python train.py --loss="l1" --drop_path=0.1 --precondition_frequency=16 --max_precond_dim=1024 --warmup_steps=1900
Rows from block 4 of a small masked image model, named by matrix and row number. Rows with one number within an expert belong to one neuron, the router's apart. Each number is 50 + 12 x the weight over its row's rms, rounded and kept within 0 to 99. All counts start at 0.
Before each expert's rows are labels from the 100 images, of 14976, where the router gives the expert most weight on average: "patch colour" is the nearest of a few named colours to the mean colour under the peak. Only what is clearly more common there than usual is listed. The data: retinal OCT scans (Kermany 2017). In brackets: how many of the 100.
# router: router (model.blocks.4.mlp.router.weight, 8x192, trained with AdamW), inputs 96-191
# up: expert up (model.blocks.4.mlp.up, 8x96x192), inputs 96-191
# down: expert down (model.blocks.4.mlp.down, 8x192x96, transposed), outputs 96-191

# expert 2
patch colour: grey (94)
router.2:50 66 69 53 65 63 45 36 59 45 37 62 59 47 52 74 54 65 27 36 67 25 73 62 49 83 35 59 46 72 39 39 47 53 54 61 35 55 37 43 54 71 47 46 57 84 41 30 63 42 58 48 30 50 62 57 46 55 65 43 50 45 43 35 62 57 63 43 41 61 57 52 47 35 41 41 46 44 69 50 58 48 46 61 62 55 57 63 44 59 62 45 56 72 48 45
up.16:51 48 41 51 24 56 50 55 56 40 67 47 54 56 66 50 43 33 43 68 63 56 47 56 46 70 36 50 47 46 56 48 59 48 65 36 39 55 65 45 32 45 55 34 52 42 50 26 50 54 62 50 66 56 55 49 60 56 61 31 43 40 56 42 45 52 33 30 55 68 53 54 56 36 61 41 71 50 54 63 43 25 61 41 30 59 35 51 64 25 42 50 58 30 46 67
down.16:50 77 39 44 41 39 57 39 53 47 30 41 54 35 63 49 25 40 34 48 35 44 55 43 27 54 51 46 60 33 33 38 48 49 50 60 36 66 56 34 45 41 24 51 43 66 49 60 44 48 45 57 56 28 64 66 30 40 54 40 50 53 49 28 43 42 55 47 55 61 64 46 39 43 37 56 43 59 53 44 42 68 78 38 62 37 70 57 36 42 51 45 55 44 57 53
up.17:30 88 65 41 64 69 46 62 46 49 48 58 64 45 60 44 47 41 47 70 57 50 48 34 60 53 60 67 35 51 51 31 54 40 45 32 39 52 49 27 70 42 48 58 48 62 54 45 47 60 61 45 43 47 59 36 26 32 43 68 49 50 52 59 58 45 55 43 63 57 76 40 32 49 48 64 43 60 40 58 41 52 45 47 65 56 57 59 35 48 43 71 69 38 40 41
down.17:52 52 38 45 61 63 48 45 67 65 46 58 23 66 34 51 61 54 43 48 38 39 67 55 28 58 40 60 52 44 79 58 47 38 57 56 58 56 65 43 40 46 48 28 49 75 37 58 42 53 43 74 52 69 41 41 58 50 55 50 44 43 43 52 33 33 33 60 54 55 61 63 68 57 45 42 54 49 22 53 41 43 27 47 61 51 41 51 25 52 59 39 59 72 63 57
up.18:65 46 36 48 48 38 42 49 58 65 65 36 65 50 58 54 40 44 69 39 50 53 44 56 37 53 49 43 40 50 40 34 52 58 47 57 57 45 52 53 70 54 23 50 43 47 55 48 48 63 69 30 39 72 65 46 26 69 48 48 49 40 54 54 37 54 62 55 41 63 71 52 30 49 61 55 30 51 58 49 45 49 34 53 44 33 61 60 37 58 37 55 42 68 70 52
down.18:74 59 71 52 56 51 39 60 26 55 53 88 67 35 50 65 47 54 30 54 42 11 59 67 48 63 45 42 33 67 47 50 58 49 54 61 63 31 46 69 58 59 68 61 47 61 43 54 54 62 57 57 60 32 29 53 48 44 51 48 43 46 37 71 36 32 22 36 55 43 58 56 51 69 64 45 58 64 42 47 29 35 46 32 58 49 37 48 50 51 41 58 35 27 56 35
up.19:65 49 63 59 46 43 69 45 64 60 51 39 48 45 39 54 40 46 58 55 48 57 59 65 47 56 65 33 56 35 47 46 44 61 32 42 35 38 41 65 32 56 41 34 30 42 65 21 43 47 43 58 50 60 62 57 50 34 62 33 47 54 47 55 52 18 44 41 54 48 33 67 36 53 65 44 43 34 47 46 41 39 50 44 47 67 39 76 49 46 57 34 49 50 64 35
down.19:55 64 45 79 47 63 55 48 41 24 48 53 50 37 68 44 61 48 59 55 61 40 54 41 46 43 38 54 41 42 57 71 60 63 54 57 63 61 59 28 43 45 44 59 52 62 51 39 22 51 59 45 55 51 42 62 49 24 55 37 43 44 49 31 61 73 44 73 49 35 63 62 29 53 29 33 33 34 49 57 51 62 39 39 47 30 51 45 44 50 50 47 59 22 25 47
up.20:46 55 68 47 49 65 56 41 30 56 58 69 64 63 69 67 71 35 36 50 59 58 56 53 42 33 46 42 59 41 33 51 51 38 35 59 50 38 64 61 56 38 58 54 53 44 67 68 47 55 67 64 50 40 41 63 44 26 57 61 36 40 25 32 57 66 38 51 60 37 49 52 55 74 35 33 66 75 38 32 39 40 45 45 64 59 40 50 60 42 61 45 47 69 36 56
down.20:53 58 64 51 48 47 45 56 54 55 68 49 65 44 47 43 62 39 56 22 39 62 40 54 58 30 61 52 25 47 54 48 51 24 31 43 48 49 45 59 53 73 50 36 34 38 39 31 78 25 67 26 49 61 46 54 63 55 43 47 64 58 59 76 56 40 62 61 43 62 46 58 33 53 66 37 67 66 73 35 51 51 41 58 50 52 44 41 48 56 29 65 47 36 43 59
up.21:66 52 63 62 46 69 24 36 53 84 46 43 51 29 22 53 62 60 55 64 59 43 52 21 41 45 51 58 59 51 54 49 49 54 82 64 68 62 38 60 52 36 34 68 49 57 51 41 55 35 45 55 45 46 52 48 30 47 63 34 31 41 42 50 29 53 26 30 80 48 70 60 39 59 47 70 50 62 47 42 56 37 31 66 63 46 54 51 45 47 69 65 73 59 39 47
down.21:42 59 46 56 83 51 63 34 43 63 18 58 42 61 34 79 43 47 57 80 50 26 40 53 57 54 40 57 43 55 51 27 40 83 41 32 48 71 45 39 33 45 60 55 32 48 46 43 56 66 46 42 52 54 65 54 56 49 56 32 34 82 41 55 55 50 38 65 57 52 66 55 37 33 60 51 47 57 34 57 65 49 52 49 48 62 50 55 40 57 33 54 55 48 51 42
up.22:60 62 51 43 59 57 47 67 39 59 59 36 69 60 59 65 35 69 46 39 46 47 55 43 65 45 38 73 58 73 50 34 53 31 41 74 45 30 49 63 44 57 44 58 53 62 49 55 62 34 63 55 48 45 66 52 38 35 45 43 49 79 45 49 47 30 43 32 50 57 60 52 44 72 48 42 42 56 41 48 41 44 68 69 45 53 31 45 56 34 45 41 62 57 47 70
down.22:55 39 47 36 61 50 29 34 52 25 50 48 37 57 54 50 49 53 74 56 47 46 43 26 65 49 47 58 46 53 43 33 59 37 40 58 33 63 53 38 59 32 47 41 52 45 55 54 28 66 37 45 45 37 28 55 51 65 47 42 65 42 30 58 40 42 48 52 48 22 41 58 52 51 83 47 47 55 58 42 52 53 60 44 43 52 31 42 67 08 54 43 53 34 70 28
up.23:28 57 44 56 29 38 63 48 47 49 59 58 45 30 47 58 47 58 72 47 69 51 64 62 48 58 31 64 52 51 50 41 53 57 65 34 69 21 51 48 62 45 46 64 69 67 39 31 42 52 61 48 48 45 48 50 42 45 47 24 45 36 28 42 49 49 31 37 64 48 50 32 55 45 35 37 59 60 51 56 44 44 70 45 36 42 59 16 52 61 43 57 90 64 53 58
down.23:51 54 26 53 61 39 57 49 54 59 62 45 58 66 49 46 38 82 49 56 64 58 62 60 32 47 60 61 26 53 36 43 57 73 47 31 51 55 33 31 38 53 54 50 51 58 48 50 57 42 64 57 57 29 42 56 52 27 48 48 31 55 46 41 66 45 54 63 42 50 67 58 59 55 44 52 22 33 59 49 48 48 35 30 67 50 51 28 44 29 38 55 57 46 50 31

# expert 7
patch colour: white (100)
router.7:47 50 46 60 40 45 42 57 43 72 55 18 39 41 41 53 47 53 80 53 52 60 36 55 28 31 47 57 70 43 31 69 52 58 72 35 49 24 69 52 43 42 53 54 61 41 67 66 50 46 36 67 40 56 59 43 45 44 64 50 45 54 60 37 61 63 55 28 67 57 41 44 43 48 63 54 54 45 54 57 53 53 69 44 58 54 41 45 38 64 46 42 58 83 50 64
up.16:52 50 74 42 54 70 51 59 39 53 62 41 50 64 46 33 66 55 50 43 46 28 65 72 61 57 61 40 77 51 36 35 65 38 60 62 24 34 40 43 52 55 43 35 43 62 48 38 91 45 54 53 60 37 40 68 26 57 54 43 60 25 42 73 44 46 57 55 27 53 44 60 54 62 36 45 49 57 56 56 60 38 48 53 46 41 45 62 61 39 47 72 46 44 72 46
down.16:39 42 46 60 53 49 65 36 51 52 29 45 45 58 59 52 47 50 34 51 50 43 65 52 52 33 66 53 34 45 56 58 40 57 54 47 77 56 53 37 42 33 73 69 51 52 60 55 39 71 35 52 67 62 43 35 53 33 52 55 57 69 62 65 27 28 46 31 56 48 52 45 57 39 40 40 51 25 69 78 51 47 46 65 41 48 45 33 38 60 59 43 52 37 47 48
up.17:47 54 51 51 55 49 40 33 59 51 44 66 55 53 53 47 34 38 75 50 45 61 64 53 73 50 55 59 38 57 59 62 59 26 30 40 67 45 43 38 69 48 63 29 30 21 75 45 55 49 69 70 34 26 49 55 66 45 45 51 34 52 58 51 46 51 39 31 36 51 28 38 53 52 19 50 59 45 55 58 44 24 60 49 50 45 31 66 53 28 60 40 37 34 41 44
down.17:49 59 51 41 42 31 64 44 46 70 32 37 30 50 44 54 66 54 48 40 50 66 57 65 59 45 51 31 48 74 48 29 68 53 71 48 64 36 38 67 65 64 40 53 61 40 39 39 43 60 45 73 37 40 48 33 42 62 57 69 51 42 38 65 50 41 45 56 50 43 63 56 36 32 60 61 57 27 54 47 55 64 48 57 60 56 44 39 38 42 55 52 68 50 45 30
up.18:65 58 51 58 51 43 28 49 63 39 56 34 55 65 50 51 35 38 46 48 48 32 55 60 53 21 60 38 46 65 41 62 48 35 54 55 43 42 57 44 58 41 58 53 47 61 42 59 47 31 46 56 56 37 55 65 12 56 37 59 61 67 69 44 64 48 61 37 63 46 53 65 43 52 50 50 44 60 29 41 23 34 31 49 57 69 40 39 65 70 52 43 69 44 23 33
down.18:52 54 56 54 56 46 56 60 36 43 63 51 43 37 50 35 59 50 52 45 37 42 73 59 36 45 51 54 35 43 63 47 61 49 46 38 73 68 39 41 47 40 56 65 64 30 57 56 35 59 41 52 56 47 45 57 64 37 45 42 52 65 40 41 49 33 39 44 27 65 52 35 53 65 41 43 48 50 37 61 48 67 69 66 44 53 63 34 56 56 38 71 20 36 57 39
up.19:40 53 46 53 49 53 43 37 59 47 68 36 52 65 40 58 56 36 50 55 50 49 37 31 61 68 41 52 49 67 53 38 39 47 67 52 44 58 47 52 45 46 43 20 52 47 70 36 50 48 57 48 63 39 51 66 49 44 38 46 50 49 23 57 47 47 51 23 51 47 53 42 36 21 58 42 44 50 51 43 47 50 61 52 42 49 52 36 50 47 47 32 35 61 60 49
down.19:64 37 57 43 58 26 58 34 50 51 66 63 73 62 77 58 24 62 50 53 56 48 42 24 24 41 51 51 38 42 53 62 52 38 73 40 68 67 36 27 52 43 51 43 32 43 47 37 69 59 38 58 64 61 50 58 62 69 59 70 30 44 43 48 58 41 62 70 40 61 47 63 57 54 69 62 42 54 22 41 34 53 49 64 41 36 55 78 57 52 40 42 75 60 54 45
up.20:42 43 69 39 52 40 31 53 49 45 38 60 39 48 69 26 48 41 48 50 73 62 36 55 40 49 43 64 32 34 83 36 69 53 67 42 64 31 64 42 59 57 50 61 40 54 47 64 54 65 66 62 53 63 39 54 63 47 44 59 73 38 60 62 48 54 53 50 56 59 76 41 36 41 49 68 52 67 52 84 51 49 50 50 43 37 44 63 61 48 46 62 40 54 23 40
down.20:67 76 42 59 53 57 53 54 47 63 44 60 43 71 33 48 54 66 55 40 51 69 53 64 41 63 38 65 55 53 38 35 52 50 44 60 45 40 62 53 61 61 72 28 38 48 50 31 21 58 51 45 64 69 59 34 49 55 61 40 76 41 54 59 39 44 65 67 38 44 53 52 46 44 39 28 46 69 73 41 73 59 33 66 31 44 36 69 55 58 56 43 62 73 65 40
up.21:51 37 50 34 34 57 43 59 48 10 54 61 52 71 65 48 44 34 41 50 59 52 60 63 49 49 40 63 65 52 42 85 30 25 67 50 50 59 55 32 52 52 63 42 43 33 59 62 59 33 50 51 52 49 55 75 42 38 41 57 48 78 61 50 41 55 39 35 57 31 55 53 70 60 46 28 38 51 35 57 46 50 72 43 20 38 54 59 74 46 49 49 38 49 26 46
down.21:43 72 34 36 54 43 57 73 48 70 64 61 56 50 61 36 24 48 38 43 49 54 49 48 65 33 49 39 33 48 50 49 48 16 46 41 54 55 68 41 29 39 49 69 54 42 55 51 63 45 41 43 29 50 49 29 43 45 47 40 62 51 58 38 51 37 63 50 53 47 82 40 41 61 49 53 69 46 56 37 54 48 49 80 31 55 46 55 44 64 49 41 41 67 49 42
up.22:57 44 45 62 70 55 23 43 64 59 61 58 59 70 43 56 56 56 58 39 56 41 69 58 39 50 51 44 67 40 42 53 57 48 46 44 30 58 55 33 56 45 60 59 42 48 65 73 53 54 24 51 59 41 41 43 32 69 56 54 33 44 58 47 42 58 40 45 52 53 39 40 41 52 51 40 44 46 37 54 63 52 59 50 46 41 44 65 68 32 49 34 49 32 65 45
down.22:40 49 61 56 41 41 49 44 34 42 42 33 56 54 61 46 58 44 48 43 52 53 46 36 33 52 66 53 55 37 29 43 54 52 41 36 47 46 38 64 54 71 43 27 45 56 19 31 57 36 35 52 36 53 62 58 56 41 52 41 58 50 67 54 72 64 67 48 71 46 52 40 33 51 53 61 54 66 43 41 69 49 44 65 52 53 44 47 48 42 51 73 68 32 16 78
up.23:45 46 44 42 46 31 40 43 42 26 40 58 46 53 47 63 27 65 50 38 59 47 42 45 53 57 49 40 52 42 27 59 47 80 69 59 53 41 52 49 50 49 40 40 45 59 57 51 56 44 61 51 50 65 55 39 48 65 58 51 63 26 55 51 42 63 49 44 68 56 53 49 63 74 48 54 51 48 57 47 45 47 60 47 43 57 59 47 50 54 30 61 65 59 53 43
down.23:40 53 45 34 64 49 51 43 53 62 32 23 65 38 37 36 47 55 26 36 37 50 59 51 57 62 61 44 71 38 51 50 63 58 33 30 38 43 67 42 43 41 43 51 57 50 41 30 60 48 46 47 57 52 37 51 41 54 40 59 34 47 54 54 38 58 44 43 39 67 41 25 45 53 64 37 53 47 31 68 33 49 38 56 30 58 43 43 71 60 41 25 32 59 44 47

# expert 4
patch colour: grey (63)
router.4:58 46 47 40 64 42 56 64 51 24 51 76 60 39 59 35 44 59 31 55 53 45 49 35 54 71 36 51 39 41 75 43 44 47 65 61 76 54 45 46 15 48 67 44 55 50 39 69 56 53 51 61 49 56 35 42 55 57 43 57 68 54 43 54 54 39 43 63 57 54 23 50 58 53 62 48 58 43 64 51 53 70 64 52 59 30 52 47 64 32 40 61 44 39 60 38
up.16:42 51 65 35 43 53 21 60 64 47 41 59 37 45 26 68 67 47 40 47 72 40 45 52 41 55 41 61 39 39 56 38 41 19 36 51 50 41 52 51 64 42 24 51 44 43 62 40 41 49 49 45 40 52 56 57 61 45 54 52 39 31 40 45 54 37 60 54 41 34 66 48 37 46 62 43 64 38 53 36 39 37 51 60 55 33 32 46 50 30 37 39 30 43 59 64
down.16:44 51 40 55 48 55 48 59 43 33 67 48 58 52 34 39 53 36 63 44 57 39 36 48 48 33 57 50 38 76 47 56 50 48 21 45 41 69 49 35 76 60 45 48 59 60 43 67 64 46 44 39 40 62 59 42 22 64 47 65 60 46 51 62 37 68 43 29 56 51 27 59 67 43 40 57 41 44 49 53 46 70 60 49 39 71 53 54 57 59 39 52 59 61 51 57
up.17:52 32 39 37 47 34 45 44 36 57 57 46 28 58 67 47 52 44 54 38 33 59 58 59 55 30 43 69 43 61 64 48 60 46 47 71 63 43 40 45 73 44 29 47 38 54 17 55 31 62 68 42 43 55 51 61 71 37 49 36 50 49 57 60 66 62 58 64 18 55 47 59 55 41 65 47 45 31 43 28 44 68 51 46 57 39 53 64 44 22 44 58 65 46 65 47
down.17:35 40 43 66 59 46 42 35 51 41 64 62 46 57 33 49 51 38 33 44 40 30 38 44 52 62 57 58 29 42 50 67 37 54 50 44 65 40 64 52 39 66 47 63 41 67 68 29 53 68 52 47 53 48 56 59 51 42 32 61 51 60 48 54 40 40 59 39 68 53 54 27 43 45 24 44 40 44 36 35 49 28 71 58 46 29 48 37 49 58 55 55 44 45 30 29
up.18:51 45 43 45 58 47 64 51 67 57 36 29 54 64 46 64 45 34 50 46 44 70 67 50 41 67 48 51 60 22 40 53 62 40 63 69 56 47 57 25 58 51 58 45 37 54 54 46 35 52 55 41 64 51 31 64 57 56 53 40 39 37 71 61 44 46 39 64 61 58 63 43 45 37 45 73 43 39 49 60 08 79 65 53 68 44 63 48 52 47 39 28 49 36 67 36
down.18:41 52 35 48 59 56 26 35 37 40 43 31 46 64 58 58 65 60 62 44 43 62 51 30 66 73 60 54 47 47 36 73 56 48 58 43 66 56 68 53 54 58 59 41 41 53 57 58 55 55 40 42 45 28 58 53 60 41 40 81 64 35 53 31 57 42 62 53 58 46 60 54 38 27 39 41 46 59 44 44 50 57 55 48 68 57 28 49 43 52 45 62 55 62 40 52
up.19:65 48 38 46 43 44 76 65 38 41 39 45 64 50 48 39 30 56 33 47 51 57 42 35 73 43 53 50 42 59 80 46 43 57 33 41 52 54 60 50 54 57 55 29 47 58 61 62 50 39 45 70 69 34 55 49 56 29 34 62 73 52 47 48 55 52 91 67 48 48 58 43 53 56 37 48 54 55 50 70 32 53 47 45 39 63 48 68 55 60 46 48 46 51 39 45
down.19:45 51 59 38 58 50 53 37 75 46 42 57 36 44 47 48 59 52 60 18 67 48 42 39 40 44 56 70 32 69 43 40 59 46 45 67 63 33 59 44 74 42 41 76 51 58 59 44 48 52 59 58 48 33 52 73 58 53 49 19 49 44 39 42 37 29 34 62 46 33 49 43 51 55 28 69 46 38 25 65 57 40 56 44 45 62 56 59 61 47 45 43 48 51 45 75
up.20:57 48 40 50 40 46 58 27 80 51 32 44 45 44 45 54 74 60 60 48 55 48 54 53 54 34 34 42 59 45 56 67 44 22 57 51 47 31 54 21 75 44 46 42 57 47 50 37 45 53 30 71 60 35 62 56 55 59 49 66 42 46 39 45 61 49 61 62 54 61 63 52 40 45 30 41 64 42 45 59 40 55 44 50 43 62 10 42 43 66 45 42 57 41 55 48
down.20:46 57 31 48 37 41 52 45 49 66 42 44 50 61 58 53 60 62 38 60 54 50 45 42 46 68 57 57 57 25 58 40 53 51 37 29 59 44 45 45 53 52 45 41 49 34 30 51 40 68 50 41 36 60 48 64 57 38 69 42 53 42 71 34 38 70 45 49 49 67 40 48 64 42 56 50 41 54 46 77 35 38 47 44 51 45 61 78 58 62 78 49 53 48 75 57
up.21:40 53 68 46 57 40 59 53 39 63 76 43 52 45 46 76 73 53 39 52 52 56 57 57 38 39 66 57 55 61 60 57 34 38 59 44 76 56 67 47 51 69 50 62 54 39 37 29 35 55 63 52 57 43 37 70 34 47 35 43 48 69 51 47 39 31 49 50 37 62 55 31 58 17 56 57 67 57 58 50 33 41 52 48 66 38 46 52 51 52 45 44 49 67 39 41
down.21:48 73 51 56 28 60 51 63 75 43 56 57 47 42 56 60 59 31 42 55 57 53 50 57 54 68 61 47 63 56 26 52 45 49 54 62 49 26 69 29 47 59 48 57 29 50 38 33 39 40 69 53 69 26 40 53 63 47 40 51 63 57 45 47 56 45 31 40 58 25 38 52 54 53 73 46 50 52 59 32 56 47 36 33 51 53 55 52 42 47 53 43 60 35 61 53
up.22:59 54 50 59 57 58 55 32 44 54 47 41 48 63 33 62 32 38 31 47 26 37 46 75 50 71 30 49 43 39 52 58 75 52 37 52 56 48 32 59 36 50 35 53 65 66 39 48 54 55 56 48 40 50 56 55 45 66 34 51 70 33 34 48 58 23 31 55 43 55 67 49 76 50 46 64 67 31 51 41 53 57 50 37 46 55 53 48 79 39 59 54 59 42 34 48
down.22:51 53 60 46 14 45 50 45 34 44 66 37 47 61 40 67 52 62 60 53 52 73 23 47 38 28 41 51 39 58 40 36 31 54 62 48 43 53 47 65 77 36 55 61 61 31 76 38 49 61 45 72 56 46 44 67 54 52 47 43 38 65 57 50 47 73 55 14 81 37 70 46 44 53 68 32 42 57 41 51 40 27 65 64 37 54 31 56 45 68 47 53 61 56 52 51
up.23:50 59 47 40 39 60 64 40 40 55 37 39 30 61 50 55 63 48 44 57 63 24 37 38 51 36 67 34 57 50 36 38 25 51 56 46 61 05 70 51 49 57 49 22 63 45 48 55 45 59 46 34 61 46 53 30 49 47 40 53 50 61 72 47 35 60 53 39 56 44 63 66 61 56 78 50 36 44 37 64 55 55 46 52 37 45 44 47 57 39 31 44 52 47 51 46
down.23:64 39 44 51 59 50 44 58 29 59 44 54 44 78 37 50 55 69 66 50 48 36 51 68 70 44 28 41 42 63 41 44 49 60 45 42 45 76 54 47 33 47 66 57 40 43 40 44 55 49 37 55 69 71 58 52 32 69 45 85 46 38 60 57 52 67 58 54 64 51 54 37 45 38 79 53 47 52 55 22 59 48 60 38 53 47 32 60 55 60 44 41 42 38 48 60

# expert 3
patch colour: grey (85)
router.3:51 61 42 60 52 58 46 53 63 59 51 39 52 80 57 26 49 62 39 12 50 30 48 54 27 50 62 43 56 53 45 66 50 88 69 34 49 65 61 39 40 51 60 53 63 66 42 61 63 48 40 62 53 40 58 52 61 49 55 51 50 59 55 51 40 57 50 48 72 36 60 67 44 58 71 47 50 29 54 52 56 52 50 42 55 66 50 48 61 32 44 56 61 64 51 50
up.16:35 76 42 53 58 40 45 43 51 53 54 42 47 44 63 52 33 71 35 48 40 51 55 39 37 79 60 57 58 53 42 59 46 68 65 48 39 59 56 33 51 62 40 45 24 39 36 53 71 51 55 42 46 57 55 50 40 52 29 41 62 32 40 26 60 68 56 57 47 52 65 52 45 63 53 44 50 46 46 31 47 55 44 25 46 47 49 60 43 40 57 67 26 55 28 50
down.16:37 46 60 48 51 66 53 54 46 54 59 45 59 56 39 44 61 65 72 57 46 43 48 44 44 41 55 48 38 64 43 23 52 57 70 52 57 33 58 60 68 28 44 70 51 47 56 61 43 78 50 45 62 50 62 64 50 56 30 56 38 47 45 60 47 42 37 71 67 50 42 48 54 53 38 60 34 51 41 80 63 46 45 60 58 64 47 47 57 59 35 31 88 52 44 65
up.17:08 47 40 53 47 32 55 58 63 71 31 81 52 49 66 30 57 45 49 42 48 52 66 43 57 64 35 50 67 71 63 57 34 40 43 60 43 35 69 41 55 46 43 41 59 35 27 43 58 56 32 32 61 47 61 44 81 46 52 39 48 56 58 48 43 69 56 34 51 38 52 39 36 47 38 53 60 46 52 44 45 48 57 82 49 52 47 28 46 49 49 38 63 54 36 49
down.17:50 56 63 47 55 60 20 60 63 34 56 41 43 46 46 59 74 59 57 45 45 48 47 61 54 50 79 55 40 30 56 53 45 68 23 49 54 68 54 50 34 51 71 38 47 65 60 72 62 62 44 52 49 71 46 38 42 41 57 46 32 60 42 59 50 60 51 64 27 53 71 43 54 53 50 39 64 33 55 46 40 53 59 43 39 38 62 54 54 40 50 25 28 64 65 43
up.18:51 66 52 77 48 57 33 48 51 55 51 49 50 55 43 61 42 46 43 60 34 46 43 35 46 50 50 68 54 62 62 58 53 40 48 33 34 57 38 52 35 49 56 57 37 36 64 53 52 62 32 49 82 29 61 68 39 53 49 58 60 54 59 37 57 42 32 61 41 40 54 46 47 61 52 35 63 58 44 62 44 61 50 59 36 45 37 25 53 39 57 48 39 48 66 54
down.18:63 46 72 37 59 55 72 44 49 43 35 65 54 40 44 41 76 52 63 53 48 39 52 50 50 60 47 40 64 47 69 47 50 52 39 78 53 57 55 41 67 63 56 51 38 58 34 37 61 38 69 53 58 61 34 50 73 35 61 52 51 65 42 69 59 47 61 55 68 62 47 65 36 56 57 55 41 54 51 28 40 38 56 56 59 50 53 65 55 26 55 52 49 30 57 44
up.19:50 62 58 51 63 56 53 55 57 29 54 42 55 62 54 49 28 61 56 52 41 52 50 50 53 53 26 68 51 73 42 85 53 32 57 48 67 32 53 42 49 57 55 41 45 69 38 71 57 41 51 55 53 29 44 51 52 50 57 58 60 38 63 36 64 63 42 61 54 21 65 39 51 56 62 39 66 49 33 35 51 46 65 58 65 49 62 65 49 40 45 38 38 63 63 67
down.19:55 50 39 58 46 60 38 60 25 53 55 46 37 27 51 44 50 20 57 27 42 46 51 42 34 63 54 64 29 50 42 51 47 54 65 45 60 36 71 30 66 55 57 66 62 42 61 45 47 45 50 40 52 59 38 37 53 54 44 46 33 47 66 41 66 45 41 53 49 39 54 42 45 46 44 48 59 67 39 51 48 40 54 38 58 64 48 52 51 68 67 56 32 47 47 28
up.20:51 56 42 60 52 50 43 57 43 47 66 35 50 37 36 59 33 63 61 41 55 48 48 31 69 46 50 53 43 51 54 50 50 67 66 61 66 71 47 54 58 54 49 38 44 36 74 59 70 28 53 35 61 26 58 56 28 51 56 64 49 38 40 48 42 75 35 55 33 55 66 57 63 50 66 48 37 62 32 53 53 53 50 40 41 46 47 39 38 25 70 52 44 51 48 57
down.20:50 68 28 46 52 45 47 51 50 52 46 31 49 36 52 66 30 48 42 69 52 70 30 53 56 57 41 57 37 44 52 46 47 61 45 52 42 51 66 38 52 47 30 50 76 50 33 62 44 53 57 49 46 64 30 49 55 56 65 45 54 50 52 38 39 60 55 32 45 49 67 55 42 71 44 51 69 37 58 38 40 59 39 50 30 51 68 67 59 59 66 52 37 50 38 41
up.21:26 29 30 42 52 42 51 63 46 46 46 23 58 68 76 24 48 53 56 38 55 44 46 41 52 50 73 59 37 39 42 59 55 67 40 51 49 47 78 36 39 35 44 46 69 56 27 53 68 61 40 63 59 48 66 61 41 55 55 55 46 67 71 59 39 41 42 37 66 52 48 51 36 47 54 33 33 42 49 37 26 46 46 28 72 45 35 42 34 23 37 57 39 44 64 51
down.21:26 41 61 36 43 37 33 40 30 50 46 68 48 49 38 54 70 41 16 54 51 61 49 59 36 60 64 43 58 46 42 31 45 60 54 59 46 32 52 45 47 53 47 50 59 53 67 54 96 39 36 47 41 69 31 59 64 40 64 21 50 44 28 55 44 66 56 58 40 48 52 45 55 47 50 47 76 43 56 70 50 58 35 79 24 47 47 39 51 43 48 41 50 59 65 51
up.22:44 60 64 39 37 52 44 45 29 39 53 53 41 52 60 51 55 61 58 45 33 50 55 55 52 45 48 36 55 34 69 60 53 45 29 49 29 19 49 43 53 58 52 25 50 60 50 47 51 52 56 41 36 54 46 43 29 51 37 53 30 80 58 45 58 49 48 30 36 37 32 57 50 68 50 67 49 57 66 55 53 49 72 48 73 58 46 64 56 34 63 67 34 43 54 29
down.22:52 32 55 62 53 52 45 46 48 74 38 55 45 70 50 46 56 64 62 49 61 68 73 37 56 54 36 48 51 49 54 66 41 52 51 42 51 57 42 55 35 33 44 46 46 33 42 50 51 54 47 56 50 57 61 45 54 63 50 50 50 35 12 75 47 41 37 41 61 36 52 37 41 78 44 33 61 60 48 40 47 51 45 50 42 44 36 42 54 60 29 35 55 47 39 14
up.23:37 46 46 67 48 57 41 56 53 37 59 39 54 55 74 42 49 66 36 49 43 60 64 67 55 70 53 47 54 47 41 62 46 54 57 62 32 58 39 39 48 42 36 39 44 55 27 52 67 70 42 51 57 40 53 58 60 48 36 56 49 61 65 39 49 33 43 55 72 29 70 58 44 52 50 64 56 23 71 49 69 52 68 56 50 61 45 51 65 55 53 58 38 54 61 27
down.23:42 44 73 50 25 32 84 40 67 53 31 39 55 42 48 45 59 51 65 63 45 46 22 47 55 34 49 68 63 53 64 43 48 56 46 29 57 62 58 61 67 53 54 65 54 32 55 47 59 59 36 44 51 52 59 40 69 29 49 40 52 24 41 46 45 51 55 42 47 34 64 40 46 29 51 50 42 59 58 51 25 37 26 45 51 60 47 42 28 48 55 47 44 62 46 60